Weights of a small sound classifier: activation silu.
Rows from block 3 of a small sound classifier, named by matrix and row number. Rows with one number belong to one channel. Each number is 128 + 24 x the weight over its row's rms, rounded and kept within 0 to 255. All counts start at 0. Numbers have three digits each.
Before each channel's rows are labels from the 100 clips, of 14976, where the channel reaches its highest value: "strongest on" is what is common among them. Only what is clearly more common there than usual is listed. The data: acted Russian speech (Dusha).
# convs0: first 3x3 conv, stride 2 (model.blocks.3.convs.0.weight, 192x128x3x3, each kernel summed), inputs 0-127
# convs1: second 3x3 conv (model.blocks.3.convs.1.weight, 192x192x3x3, transposed, each kernel summed), outputs 0-191

strongest on: emotion: positive
convs0.121:140130116151121140137143132166107115115152129161161153146105136120150138166135156163128130144136114103156104123154111118132159127118099174147135114112126156138141104137124164118137107127104088122123128111121117140074095137182117152131082177123148121168089122137132084118167107101141071107142139135127125146092133141106128115084081138112131104124159100131146174052122137129164115097090
convs1.121:174184144126166132125149132117132135131084148145132079102127141136125124164057101114131159126100063123137115121137120132180141136106161143122067142133107127082095119110146123141116091112120137069078072153177120115123101151109110128115115119149114151119120109092134129120104115127127133108136125122098119155135116144162144156140160155136116121116124133096120112126128082107174121122133132163127084108123143190115139109122140117138086106110136115161127142126107143125127100128152112105143115138134115204111213123150161136116114111137132120119139119135129120120130144126168167129

strongest on: emotion: positive
convs0.47:145152122149124105148155109146108126108150125170141132147117159140160133148132161165130124159135111105171102130144127121111128121133118140141143119127135141157153095151125181125152112127115102130096138101127133144079104144185102141138087160127132138136076124163128104127159120095133070096136158154134139145104127139108137118073080138130138090137166115112158155050107131128143103098082
convs1.47:173189137158174119134150119127110120127075175131131085093101132153118136136067072119119157114110065153136111158135126108174127139099153116115091126113091116112085123115143107129104113113123134115093091146161111101119100158127105139109110115143122141126118102096116142123095139116107117115126114132095124155151109146148137144128173146130105120122126137082105121136164080113160099138107109156117075129135123153129166101110141127149087103088121130130119131117119134116136124143116106091152120142132109177123198153137147178131106095139123128088137122143120129128162157124164173132

strongest on: emotion: positive
convs0.9:134138117151119149131138150190116125119141135178155157144112129143139136181134157172132128142147111107156111127161115127137163124131104177153133124116124170149134104139138160131139110138116101122119139104119119133086102132204117161136094208128142129156096128144133096124165111107148079117148131141126125139110138134103131118107089135129129111135157105136144185081117136134189130107103
convs1.9:155184133116153136122149134109135133136086141144130075112119128131120136189053105130131152130105075120141129130137130134188135153114158140121057138139118130073098124115139114143129093129121124057066062161165117110120097140106110135116127131140107150119128103106160138123110110128120126106134132124093119142143130140147144148127163163133127137117133132101116124134116078103151119106124133168131077111136152210125139109128124111136096099112139133150131148117114122123132102138174107110149119147122109190103193130147152133126123111153138114111137112128138130125127145128149156127

strongest on: emotion: positive; emotion: angry
convs0.36:164131111138132084145173121111121101110164109144118105135136117117184129120106126107105096150125167095142162169156166126133124130121144108110094157106147149144149104121133134096164123112087143106117090148149111182103142153115065132146121126116104091093121122130138100140132142100132070107131125135125111161132115136089126185084101146090144130112124133115133139066127138123124116168141
convs1.36:166114112144136113081149111120139106132161149113157129125100109130105134099146101101109127137073104115117083139111101109118116124119101122079148162098114138170136126120113152133120093131080158134127146132112113123132142180146113137131152090146157138079125135099091149101081115124118108129151134148098141136161121143108142131107129126106159101136062084089101142170173143129143111144111156114112077137127135094112160125096135099151118136088111112143117139100107116114103156137099151111123106102156133127185125122144129141160117104108099150092129132138131162144140165203155132073

strongest on: emotion: angry
convs0.35:120090130127160087120159119074137138132148136121097108156155114095145130089143120106135134127082198114138173139133157109154085117148128079127118157109131116130144119105131143117130123102125128137131118154181124157119162127109067101117140092104138061081164128153151135119136133134120119133150133157115115156117127111083142150099143113086131131131133105139111106092127165132078119150144
convs1.35:132101136124113123082147120129122107131143154080172156128136126130151137083140121102106100130126118099135137118081092140111117119174125161109157130099149161172130118155122148177149139125100135152157152104137110181144128172145098149115122126129143092081110123093118130085129105103098125123151113119133118127139106121104119096111164113127131105118115092146139131150154154120115156148113186157121104123115144086124142100094126116143189136097091103111121119080116114076105134141103167172093088093160157117169104088111111125147149165109105163108113129105136156132114152158136136095

strongest on: emotion: angry
convs0.76:138101170133142151141133121114178153156143153111125120171173097115138144114175150106186143165145136155108129135121149145123123123165124107165088127180145124156132169157128137120135158163157137195128141117129142151156136165094097120121135108174140127101143123115134118133144165122122098148122194124147190142148181104115120130165119148132145155119133136130121113149128130150119134135125
convs1.76:126122123131124133087120089133111125136192152070116139138132129139124133110166153139105111107129148128125101134070097111120102113084118115116205095122143122124130134129123140107102146098085108138151205102111125117124128127132141114145087101192126106076106132147118120075086142082131118118130097147152119136122127115132112185135123096133127139116119063093121127125151126138174107128127104115083168134133107107137116105129135159122111113137086130112091087125143140167140131118114117098117075109139125126147111126108116134131096097104122115145119121119113131129127120143196096094

strongest on: emotion: angry
convs0.62:125106193115127157124124148121219152181112180131108150134172089131102147128164141107159144129139137141105143125132143130135125124164113113155106149151117129154106205152128120117119171161186163162110149110128132117152149131111106116134126121134114108116134120113136140128121144122131107182109138114145146122146183110115128121172127135142129184122123122155114120158143115156138124143144
convs1.62:109113128116110123094102091125132151132229103096140136143154110103128130117174175139121123097099161101113095106075103126111093117093131136138182087118159132119133129132112154123115116115090104110136188106112141131116123119108146134147097100158108129076103130147143120077114111082132112106149116135156127101113136097126103173122089105150119148116103068129159126129117123128164123105137135101096191132125123112120113119160109145124122109158105126112093098118118119168135124127129146108113077115125131118143094105104120111142099110122118136172102100117131137115111114162158094103

strongest on: emotion: angry
convs0.34:106103149115143151121129137116172165138104171129113164139161098145096133138195119096196193114133135151102120121124125129118121109161140106145102118166122122143117177144130103120119131139189122205139170144117140101164118126123116103107146128147151132118139131104126154117111138141123121159096158105130170106121173092115124115165138113141127153113125128138101119170126108140144151118114
convs1.34:122111135101106122097116097136117148154183111085109115127149143107108124125159156140116110097122153097102128121074110130109105093100148128139186081142155145125123117135120145116119123110097089130124199092134134126114108140129148113149093126194126115087100122153112107082111129079130123118133107124159117129112115124136123213156109091147131139109128070120150115108104133131184130119148115116102176134124112121142118111149135152118122100149106128096101085131124153190132127114110124111107082113122135133123103105093123091120108118116133138159135111109115116123091113129187119106

strongest on: emotion: positive
convs0.33:134132133139140191117107217136170104160145161143131150135153093140115149133139145119127127107125142113113138120135112113196135122129113122155114140097102164152107152101143119111122111146121127120131126158116104137114116129132123128114129147103148078148157118103162091125153101129153141172161093114120095148124164129105109123161137120117134198117121110188121141138119146160155142149185
convs1.33:121136127097140123104105128106140157139163082138166088133138124111119135168125166126120128133086131082134124061125103146142126132125128137142118137128168136069110123104135161144133091141112105035107124146115150138135083099104123156142136121144122160096126095118153109105135085132121136105168150119156114115101135114144119160131078149164150130118120115148140123121073120104165137087153155103131148107106152169108088123144109093130155090160135099127130138111107119135123085126195124136133101125137123159111118113136125083130117132144111095166125083116136128106107097159145086113

strongest on: emotion: positive
convs0.3:123151109153120138113146143191111135111130129193148133142118126149112116159130160168137132121143112114140109124159113126137151092133116162151112130128124168163131088169151149146145090143129110131123149119122120114121092109229113164114126213121141150154116142149127116127162113129167099107169132146128138129120138130095126113135112103163123123142152117128136172118100136127178143103122
convs1.3:126165130096144146118134138103153113143100137140118077133123128144132134184051115144133157133138084124162140133129126135174137159112153124113053136147123126062114122102138109135134117139112117047059061155144120091137110115109108136125118136128108139115122117116160150114109112121128121109140138123090116130148126140149133146116152161127158159118156125098109136143104097103131111098116125162136067104148157205143126100132114115122104104106138138149132149120118117122142094144181084109147113155112103159099170122141133139132128110155130086110138122119144139129106143130135138116

strongest on: emotion: angry; emotion: positive
convs0.67:114097118112121101117183121137115117090120115146126128108116119106138103147117103115110124122117144123128152184146149198111138125138116131099125147103157129125142115172123119107203143111110173114123110152138110126099157101129100136138096146104110092126107118117109136204102158111107077102107110122125110109193108121094122180100110111099114112111128096114137134113149120107142159152131
convs1.67:138101116122086118133147104083155101121178129125165150124111091124104178141163140152154133111106150106130077134110142100132093128105109116145148129127154137155106114101087131151112127122133130137145148118110127101113114144150106130143127070114154128117158105144136188130128105112115089125142135143124149108149127150109148107095104116099138150153076098135119159182142138097129093132109147095117110112172147135096155154142114112125123112128118157122109119116110093115160135175158123100111132106135093132165109114109117126197107095109119120123138115138164188144116154225124117133

strongest on: emotion: angry
convs0.117:117130129113132165154130142106170156129112160111130155147154112144134132147175141094171167138165111122100090134109109140114116128169140094152068097145147128169149146124121105120141094158147112187142173120107118114146084163113088103099167130178154117094126109112128112125125153137113117151100160108132169112134177105107124123185113135123116147109114133135131130137101111132146144094116
convs1.117:119135117124134139110120086129093143141150147091075103113116125135114133126142118142114112100142142119115103150095119104120107118060132128120173112135136139119120142142146118100086146104099108136137188103127125111131104139139163094142095103208139111110103123153123105108081142090124125132105090122135100128099141134119125207136138098122127142097134076089099117086147120149170101115143071132090143121135093121138091122110123142097106114124091134103093099130139139174132103109107112076125109128120115139115124145112107121105078091113126119129132123131103102127129105093191108111

strongest on: emotion: angry
convs0.146:104130119119127135106148117108133167117100147133114153136136092162103122140171150106178165114170123144094118150140127162105101111186125097140091123185129104189125118142132115127158112176129124190135169099119121105146111119125111100125143123183147176122128129128121132141122156132117129131116163124112190105150175085129134134161118116166117132127128134122088098131117111132134140108110
convs1.146:111140120129113127117121087127088123144133145078070114105119120137095128136130117145131113075147141124113124161085124121130099144079158130131175094143137124131110117171130095071101157100121094154122190103125108112113092125124146085120091132162120114117101100158153106100104148085115108137108087123135109128105121134140134160127165095112129140107167092099119112088117126141140122124115064167091142129136083131151113108126121143095118101125083132093093078125135131148132120105106119089135103152090139130113124159082101122104089106124150140119133111110112097120132109083152107121

strongest on: emotion: angry
convs0.28:109099110110106115101177125119096179110103120165134170116080126160098079124132120119137138106140149123113126158147127173112123114166100139136169128143144106156131091135109119135176096148098131145131145074153136103116131083159159119132102125139106190167127153134102179162116149120107117109123115133095144098153154114138131136128129097176100121146116112111124119159158125095143142124143
convs1.28:096129109142098124140120114069091101139120151125083152110121096144123151127128134179133113088137153133134109180113145101121108146085147124150151134098108091129083130125087095112091133125147117158120150126117102091106109105134109099120135107097126139139140110174159177134127124101113098098102117104124116117139128123103120101093159125090093131112136125126129144143131123095093095124083085153129137114187099133101160136126115131078096133127141191104112120137115093106153129163116111084130128146094080104134118158087076156162100089134107128125120163118100151143119132111107142144

strongest on: emotion: positive
convs0.115:129136124150119158127130159205120130120136138176148163142115124146126131188135154171136136137144112113150108121155111131137168123132106181153128124124119170148131112154141157136132120137128111126118144108116122128099105128205122162133107222131146133160104130141132103125163115112150091123149134140126130135124142131105128112120095133132125119137153109143137182098119134136210139107112
convs1.115:140177132103147134129139140112142133133091133147129079122121126125124136205055115134139152135112084115146131123139133137184138158116156140125054130152126137069100126118136109142132096137128116048069063163157124111118096131111116134120129136139113154124135101115172140130117103133121129107127139122099117136139133145150150147125156168128136145125139134111117130134102081105142126104121133166137079106139159218131130115133119118126102100116142131143136151119116122128137099140190108116155125149116108183100181126144147122126129117162144110116143106129146126123119136124141145130

strongest on: emotion: positive
convs0.79:100054118107149148088112119134123154151127128094161156127089084124113128133163101117155184103135160155123126117138123131132142139114061164130163108145145100121123139098114092132103130122104115148175115174144142122124114088113169126142141089128184144181147135109134102102119142156117154159126112112093132116110123099118116130104151124147124138126119104142112111123188138149093137131110
convs1.79:106115116131142147139099137123162155094123097142090142149128139120172127085141179113190099156126151141132121090140131123087155110135086118149155160084123100141158139146148134107110107122175159163120155150135160115132172065097115107141135115132098131137172155128117106149159143172168141119077142143138136121111087075095116144138118137142106106151119148144119135104120127148133110115163108102134133145119148135121116123168117117130110169158158118175138143163147138161132127100093097123111149110102126107092140113150147124092155121104085113163081181127139095137125118108107133142

strongest on: emotion: sad
convs0.98:107112133131154117101141137136123147131133125148117133130147121144121126134130120124121128112128174124139144129145137108156120112143126125122137143117120132122124102118156139185121122118137114124158141144188162132119140095147095133118180142105147117125188215192141125116128125184142173127164116203130118134114116125110160121127193097137136114202130143137110130122117185132132120130145
convs1.98:116129120139130116109123121133125134109093121104133104121130115127112105131101106101125108110162103116130193123111105157132126138191116152107130090130140141118125121160151112146175143125111095140133127119115088178123114120102105131054104186117103095107107105098137105101140117131099125134132112117151129112124116108119132091107174132125120116126161139142128102114107121128097176112086157203123108133094117131154125100106110104126181107087109099099119113101130101055086124115136150185120106139129150131114124111099112133113174189142136138107109098087141118117136126094114115111

strongest on: emotion: positive
convs0.32:173124129136147126166123131104135090137157123127124097146126108094174150100122132077121112167125146097112147144123149100141131155089141113125123137118134149133129153121120112089126138132103144115158073137129115177118135186118096122146113119142108086103132119102147066122129139117112065143091139110120114166127127127100103155100110170078143157094099104133132134075148120136112107165149
convs1.32:196133104171159109105150129138140140114150128141159110135115117123094120093139125095117120145064100139091083130135118113128140114097103113115146190070116124158152147119150158127109080133121182141110142137117137115125150165112144128113154094161122154116140138098072125123115139140134135135152137163121143143153131112121121149119101130132135090137076104115118136145176120150182097135143129078121110155120131108118152119125133091166119145127133108176129143120126127125098159111102132098144120110150130148169151138161171160123099091119084142122094149150137128146153158186172137110

strongest on: emotion: positive
convs0.147:128137104136128150135137156133119074125111111131122092129106155157105107097101118111110120090115141151112145114145117138144117086092183118135138159098095133077125095119134083093134101095133126103092086162095088109161099107129151115094146130088113141116137138090120176131145099105165141120142105096106101118107112125118087128140115092116122147088099165132155121181103117111137154146127
convs1.147:118158112106137148084127129107126105164119150105136135128103121148130136137104096120087144132164085138166127119091101115155126152141115153078070161125111138108130153115115128160151147159090145079152067167164125122152145148132105145143155129145140174089116162121147150103090135089123118095144150114086113150165128128137130149122135165126128109121108091095099151145155109139119130143112171136141083099143148142141159099074140143150111114079124137130126170100124120138130157145136158123159102145157126116142149126150119124136148124169106147069134133147126139170126170143140169084

strongest on: emotion: positive; emotion: angry
convs0.153:146107127136148151127103172124161089154147147135124127130145098106118150128145120101134133116118144113090179131130131136178143126108119120132125165101122149120102152131143099096124141121120170130151107192121094153116154126121122132127121134105143080137132110085157092144129120128130085174117101098121100148154135117087089152146118127096145181092116097171128136142140119162133154205165
convs1.153:125108114112143105108109123125150133150173088135194137153148113101120151138135181132129143151073148091136112071125121141122124108127143123157129144092167135115131121103117175141146082140118126086141128129105168127128113111120124157155136118128137161101137128128111142115143096123113116122161149139170124106126134114114123138108064129135159147125099091162163152151114139123144137112149168082124145120133175136127103140170107101133153096182130120138128153083121109128134119145166139128128112105153133133140114104156139095153133124116075113189114085132161156133114123218124096113

strongest on: emotion: angry
convs0.111:105096129126139145127153135105153155119127162120135160155138120137141125133186144112187188138153110151123086136118118148107109105159133087158078095165158132166173138130122123129154095155147096191124160123108136113132081138123072108100133128161165140090110107120122129120134154120115109139119160117137183122121173115093129125147114111117132127125138124128134139127105123129140167089103
convs1.111:132129135097114141096125096119103131155160133084090110110121145128120126146145128137112106099126141101122114123079109115128109100071151126122161110159145148124122123140127128097102128109096108121122172098144119107129119150149137092153099112212150108095097127151114109088088141087135124131113096120129101147113119152140138217158133093125141138100133068089111119103126130130196116120147081127100134117134105139143113110119134156105105122119101126109101096134128153176133117113122114086111089112121121159119126119103116096115094099106135135134156142121100112126100123119204126103

strongest on: emotion: angry
convs0.144:124139136129144118120130104110133140123121143124133104163133120142109130110172151129182139140157138153128120109135128125113114089155145115153085123202106098166107120129133157130121120164158093197130157129133127138163120137107110122092131103177149171120139120136131127118143131114133095123146210138103217128115164102110127108134107125135133128133152132116102088139087141137109115112105
convs1.144:117124145141119134099121086122089124148153163066102135112123134150110135127142123141108124084153132135132108158072104108125096121081142121117175090147125113136123128153132115083091163094093095144148181098127117115123114123140138110137085111175131096099085118142131115075095153073125112123118096125146106149112118136146129167139157091130143132102141078093125117112149127140151113144118072147086160137129086123146121096119143172119115111128080129099089084131132146150140116120108114092122074130125145131139123135091099139118083102107145131119140116112097117115139110117168112107

strongest on: emotion: positive
convs0.45:112132124145120161107116166216121128125126139168124163139124105149102128184129147170133131120134115116139113111149104132138156109130114168153111125127108163144116110159153148147124125137132118121109146119121130116123113113198110159116128240128145133146134144138135096131154111129152116129164130143117128123134142126106121101146122114142120130149140121147124164124107141137224138110131
convs1.45:123173130092132132136133139101150131128103121151130091124122122117120147220070126144149152127131103112145137117141136138183130167117152137130063122158133138067096118123130107139136106144135106047076071163148125110112085122117110136122129139131113149131146090129189143133130093136120125108125142124107128121132136147143150142122149171130138154131142137123118132134086089094128128099117132164138093104144153215128122121138112114122116093121146139133133140119113118124141094145204107118147127154110105169096165121130134115132128121167152102119146099119149131119110125125126130137

strongest on: emotion: positive
convs0.137:126135122146131171123095165145131095134143147140155142149116118130128140133138161153135124129126118111142095083134084080155139112108110140174098112116082153150126110094130153120099089141114078121110127119105114130113081137153109137093090157118152115145121113116145087087178074098150097131164131122102125149074158141101116081118099124108121142120148104154123147095097142144157119095117
convs1.137:135146154116149144107123116104128138118127130119123081104119142134121122173097129110121155115112092114129112111108103130170123124085146126124097143153130127087118116099146122108097115118116123048094104127124123110131100107121136124130121108148128138114107105101140081098119102105145132093144123109119106152080138151167139166148123134151138110107136108120122086090106100122184116101143107139114123101081121192100093096111130133116117096117118089135115128143104143132121059100173098099134090133120125187114154116135126128098079106140136080110158118114104092082123078123172102121

strongest on: emotion: angry
convs0.16:120118121119128142145152123091148159112120151120128135153147119146141125135170153102182159144171122136114101140127121156104102117177142095151074110165150120179161132124123121117160095168131109197131165111119121130133096163113078105101156116188148148096123114124119121134139159130113103129116184122120192117139172098104127129157109132127120138115127136120121122122094123126131143099105
convs1.16:130138126131126137101131083121084125151142149075091114111114130138103132123133115143106113089145137125118106155078108106130099122074140127112171108138132131131122135152139113091093148097094106141137183099132112112125109145144145094137094111199139104099089122152126115091079146076120112122110082125129094138118133137130129190140155092118131138091138076081102123103137126147165114129129076147082138127141090118144112112108135150106106113111076133107088092124134142162135127114104122082119092128116129142119130149101109130114084097105136134118139117122102110136133124103183117105

strongest on: emotion: angry
convs0.44:128134120137139155143103140118138110123135143110152123171126129134134138124158169134156147142142106125146075079121080093125117104130133115173090091136098130162140120095130142127103085154124081152126135126098105134119070164129095121079122132147163132116126111116131100081178091122141095131153155122099153139078168134093116078133104128102115142118143123133128127112078142134131121078116
convs1.44:135152149127139140097117100115108136135146143089118107097121144139121130147132133130102142105131125127131104117089091120166113121064136116116136127145137123108132132120140124088081139105103117087130140113127124106132113116141144120144107101190142122102078119131123095082106134084142132103125110113120087154093126142155126193157121113143134124086133091103113103098139117140198111122144067119095140121109099161115096081112138156117125112114099112124098107137119156154135080108146106087128076124122124167122157127120119135106065095118128093122148128116096103099128088127194105111

strongest on: emotion: positive
convs0.95:184171125144130115186113099125116102129149105125139084144137153135178144115109168137118101200144118106158128128109138096106131154103132140138153130132125124157139121132128161120122136151088129113117124078130140180123133209127131136151120121165121158128120123141133078124159131108126092111139172148132140149125127133136126123114104196133140124129133133107149127078115135135105070136116
convs1.95:167153107187167119112138116136114141090102161116125116120109123144114113102106100089101139118132085179111101169126111105145131118079101100100131148089094098120143159111158112098079133107113160145130130116122125097131144119121153122105122105149115116120107138093093105110096151126141132119128104157114118133127137116118109138126149112141102094116121125080096113119178094159157082129118084114097112154104108125127135095107132114152097136104107103171109116145140129118108132099099093083135110122128122146128167161142157213101087077111109103110110143126113098123167128116162115114

strongest on: emotion: angry
convs0.92:149145174142163133123108131115169127163147159112132107169143106134118154110171144120168124157134147142127135095141141078137115109131125111151115139178078117149088149123133160102088155147181114180143144128139120156166128150111129117114115112144135142121144123130160138095147121108133091160139195136111184154098156103122111100134100144123148161115150132149104106153102145157124089134129
convs1.92:125138144155136124093121090127089139139172155080116139117130126137114129122152141134092129094128133133112100144074103113127095119081133118122199093127124119126120135141132127087088150108090098142150203116114123124114102117127136123128104106182117125091099114138125102079099141073112118120135103131157116150102128122153121175140139105144127124111125079105139109103147114138170112135120088131088180143112092115136113105119143171129118097144098118092089095123125144151138119106112121099137077125132149136147119138101104142115080103118137129132126100126089107105150101118195100105

strongest on: emotion: angry
convs0.108:145082153138136111117175135114170125139152140140119102142148111103148135118130110109123120142102169127135182178150193128146130121141112115122118183110139147133133146142134144099154158112132172124113103139154114160120173126113074126148110122099105079092123116130146133148115167112129067138125127136142113159150134114076132184108105135078141154113131109138117135112139140138123121187142
convs1.108:146113114126104131080145105117148112133198138089180152137120094120137146106159146133119127122105143099142087114081096123130098124135111137116159131088142143153137132126106144154129127123093149129153149111120135143139144151127115157131124088123129116069128142120121163087111101094127108115162128148124132116156130112102113111093119109123128133135074071130127152185153134117144124131115175111105127129144150109107153123129113113147145129122097135145101126111109098108126143164134153132093090078153131132177123097125133128184130122099099142134103127127148185144119160230142123090

strongest on: emotion: sad
convs0.12:115105135132160100097144130118124149135140130137112125140149115132131132120139118114131134118118186123141150132137148101155105115145122106118123147118124124122131104111147141168121119109130111134161139147204160145119147102139079119125173130104152103111183200191149128114124131176133159130163127202130119140108112112099163134118180099124139112188133137140106120107118188135119116136140
convs1.12:124123125139123122098137117134110126120099134088137113126128112126123106118110097099114098105154099113128175128100099150132122132195118156099137105120138147132129128158142113153169144125100109151138131113120089182128128140112102133060109176119112096097099119094125113093131122120101123136139105118145120118131118100113128089100181123127127108113149126137126107122121129131100178118089161194117108134096118118155134097093109101128180115083101099104117114093129100048081138117122162181113102122133160127130122106105114139122174186132125158101103110091132125123125140103124124100

strongest on: emotion: positive
convs0.140:148133116148113125148141116171103123107148115162165135138109152124149130164123158161124124155140115107157101121152112122116161129125106186140150116119130147138145101143124156126137109126101097118127122107123120142074099145181127163141088169131135134173081130143118088118160111110138068096132145139130129137097126146114124111077083147120131098127151102112160168049130125123153113100096
convs1.140:172194132133168125135148139121133134130077156146129086100131133147124132144060106122133162131105072145130118140146128120178149146104159137125078148115102110097092123103150121143117096113135150091079075162184121098120105139109112124116119122143111152134123108102125144130108132140118131105129125126099123152145111139144133149128173161129107132126131146094126124134150080110157107130131120164127087106139144177125150108143139108139077113112137127165132143122123138126131113133135104095151127147132106196103221134151169160118113097142123121121133130136136123132138154130155183139

strongest on: emotion: positive
convs0.106:136129115139132146132115152133120145120132102146113090124141162169112096107089124114085106119130162154146146100168123110157107087136157120113139152099084142104100132177134101108091129118129172086121103116140098132160136119146174120069124123079104157125127143142131142118133094132162109116153072140122076132144112113123111106149085097145127149123099137124158125190095152111139137142108
convs1.106:074099125116128154111098120121130099157147147122103157139084148157137131094147116126103157124156101144159148127109098141109124149128103127086084153109084112115139198080152146157141141132112111071165076156140123107173141134159136141162125144110154157109125154136136144117111119101126117092136124092077126140152144127128118125135078148132095104130130123116089135139142107149097124157137141095115107097139139110136153104087145142141127099091126144107109163111133130140142161137120124127156109146172123050146086125133073132133141123158083119082147100149127133153121152135118146101

strongest on: emotion: angry
convs0.80:110113118130141149124126133110132133114121156117144147170113124135126129127180156129180176130139108128143072100122092119113111098144125107172082089149118126168150121113121137129128083151134077177126150122107118116121067145132083111083120130153171141100110114125126125097156110114124103135136162121100169129091172123093128089131103113112116127126152113130114128115081133129135132070096
convs1.80:140145148117126141101128098113102128144136145088104099090122145134118125152123126131110126095129125112122107125087101120153110106069155125123135114156148141118124120135132117089094133100105113102125143095141118108128112140145137109144097109195145107105084122136118097086101136080133131114119100109124093152097116150146135203156141097133142124087136086098114096095130121136200119120145074141095135120115093154129108093114135158110120112113096113109101097128112153164137086110133115085119083116114126170121149117110121117106075102106135121120158132113102100102115099113199117110

strongest on: emotion: positive
convs0.184:146113090128114129148084129155086119104134091096155099107088163129138098124089132132100100141136142141137128095139106092139172136094127198113191115120110126088119138115115093112078106117091120093157100094134116133130126136130207156120094117145114169164139129116105125093131102116114114107128121122107114122106107135163096107118123142128123132123093119108163149145145135096125125122136
convs1.184:089076133135142121128103119106145088108104122127098178133115130135142127084140158115115159133156134173149133125124113146097137115120159114111075141080097098129130177072148115148119132092147116082163062115144114103132138099123132114129086128087107129141127149140091129123123132119122119073122103102102115108126143086091104096123110104097085120124136145119119134119123120159065099146098106113115132082129170127133115094135121164103121112119107128156109145122151123123151149123105101115128115147153135058110116133146131169109138108097086095122096137113120110151120132108071135133

strongest on: emotion: positive
convs0.91:126082114155165112099157146114138117144170135133121115162143106101146144118139122119130137117088172120135153138144148107170113093119120109140101150092139155120138112117146129117133110104114125123141101180147105171111133112138062124109147135081159069088158119131168125121148131139141109140164109142109096179111124124068122159102136101072148133115132124153109140095114159148124135165146
convs1.91:160125127109126120084158104126134096147154155086191150125137139143142114113127141089109088132106111095140125087082096142142107121162123137123141148106140160133134107130110182160152120130097141095147128122122120160152123157137088157126135122160142102079127121077112122089133104107106103126156116125132113147136099124124117132124142122126149109119102084150136133161149153129161143142125186145109096110109145115120124122107132102150180126115101079115109132070114129100090104130132143157093089085181140161162140076128129110145151151102107126141117121112145162131120144189165130095

strongest on: emotion: positive
convs0.158:117110137122139143108146177150149122136136163172157182133126096158127141148144138133131143111134137090123131122148119093175137097123096143143104135119097156148139122100122143111129107130137082128112157113143117106088116100179093122097086179093143113165106118137150122108145104095129098150143123136119120143080144116079138103107116099108121137135150085166112155080095146137181111101104
convs1.158:143137151101151135105112119113114142150107100124128083100154135092123122184067107121115133113075070071123129103117112153153121118127179166121084116139112132092111113148135139148139060118100107071088093129159114152120105152101107145104104144155104125099102110094144115096105067111127136115133117084115116134119122133154136160136146133160117110115122118109144107125080116114172159115123139174119110123111114175111124106114123137132115101112129114113118126121065125122112093129168138137113098112143150185107128106133109084127114145130136144113137102106102124106111122119166138110

strongest on: emotion: positive
convs0.114:138095114130132098151146123125114150098126104111163090123116156110147104107128093117147159145126098154112106152116138153088153135128148133114122109151168133112174137143107116121148116104086129149115112112102122110118103149108123128125124127171144167131083098114105081141100182134083092116098188112136181111152108117104107145162080136085135132096113119105155137105139099096108173116107
convs1.114:112115126103121133122108114119130088125164171113086172087099135129151154112167103148139152128160134147143162112113121151125127108101141131130151134134128094151124142133104115126113131116134136097180146112160122097138151102166101097159128155199145102132140151162120153120139134128130124124064097112093122143127110150093106188139137102097072129127146132134078136138180126140153123159093085119099090086175095125121097118116150159093128130084134152145109119135131153172169110136119083116089126098168112112126127125134100140136126121086112093131146160125142137130120131139175139132

strongest on: emotion: positive
convs0.177:121087128105161151156126131129144129150128142104178138121104107110130128133163088104147180124148173147121141122121131134150155162115110167117179130123145105100127194095113087123124125113133113148195103176141151123113117142115176133145138095135179099179141141108132096110109136157119126157124111111113116119105123120126118137095149145094126150118108102141132121100189135138088141134155
convs1.177:134143114130164122129111153129136160112116113163101145128142151132147139091128173128170132152100142142116115091150123100111161143122087125157149175067121094133121121134151162121116086117173159155117151166145156115122134082094103111154127110170117165136150125137113115141155149167135135115072144127157131141125079077112098178146118162133093130135114146146135143102143118135155093134157102084140138121142147138127116119169137106126092152166170125172142142141140155180123135109106106108142136142130140135109160121155163123091134103127086129180073160145132095144134136109143144145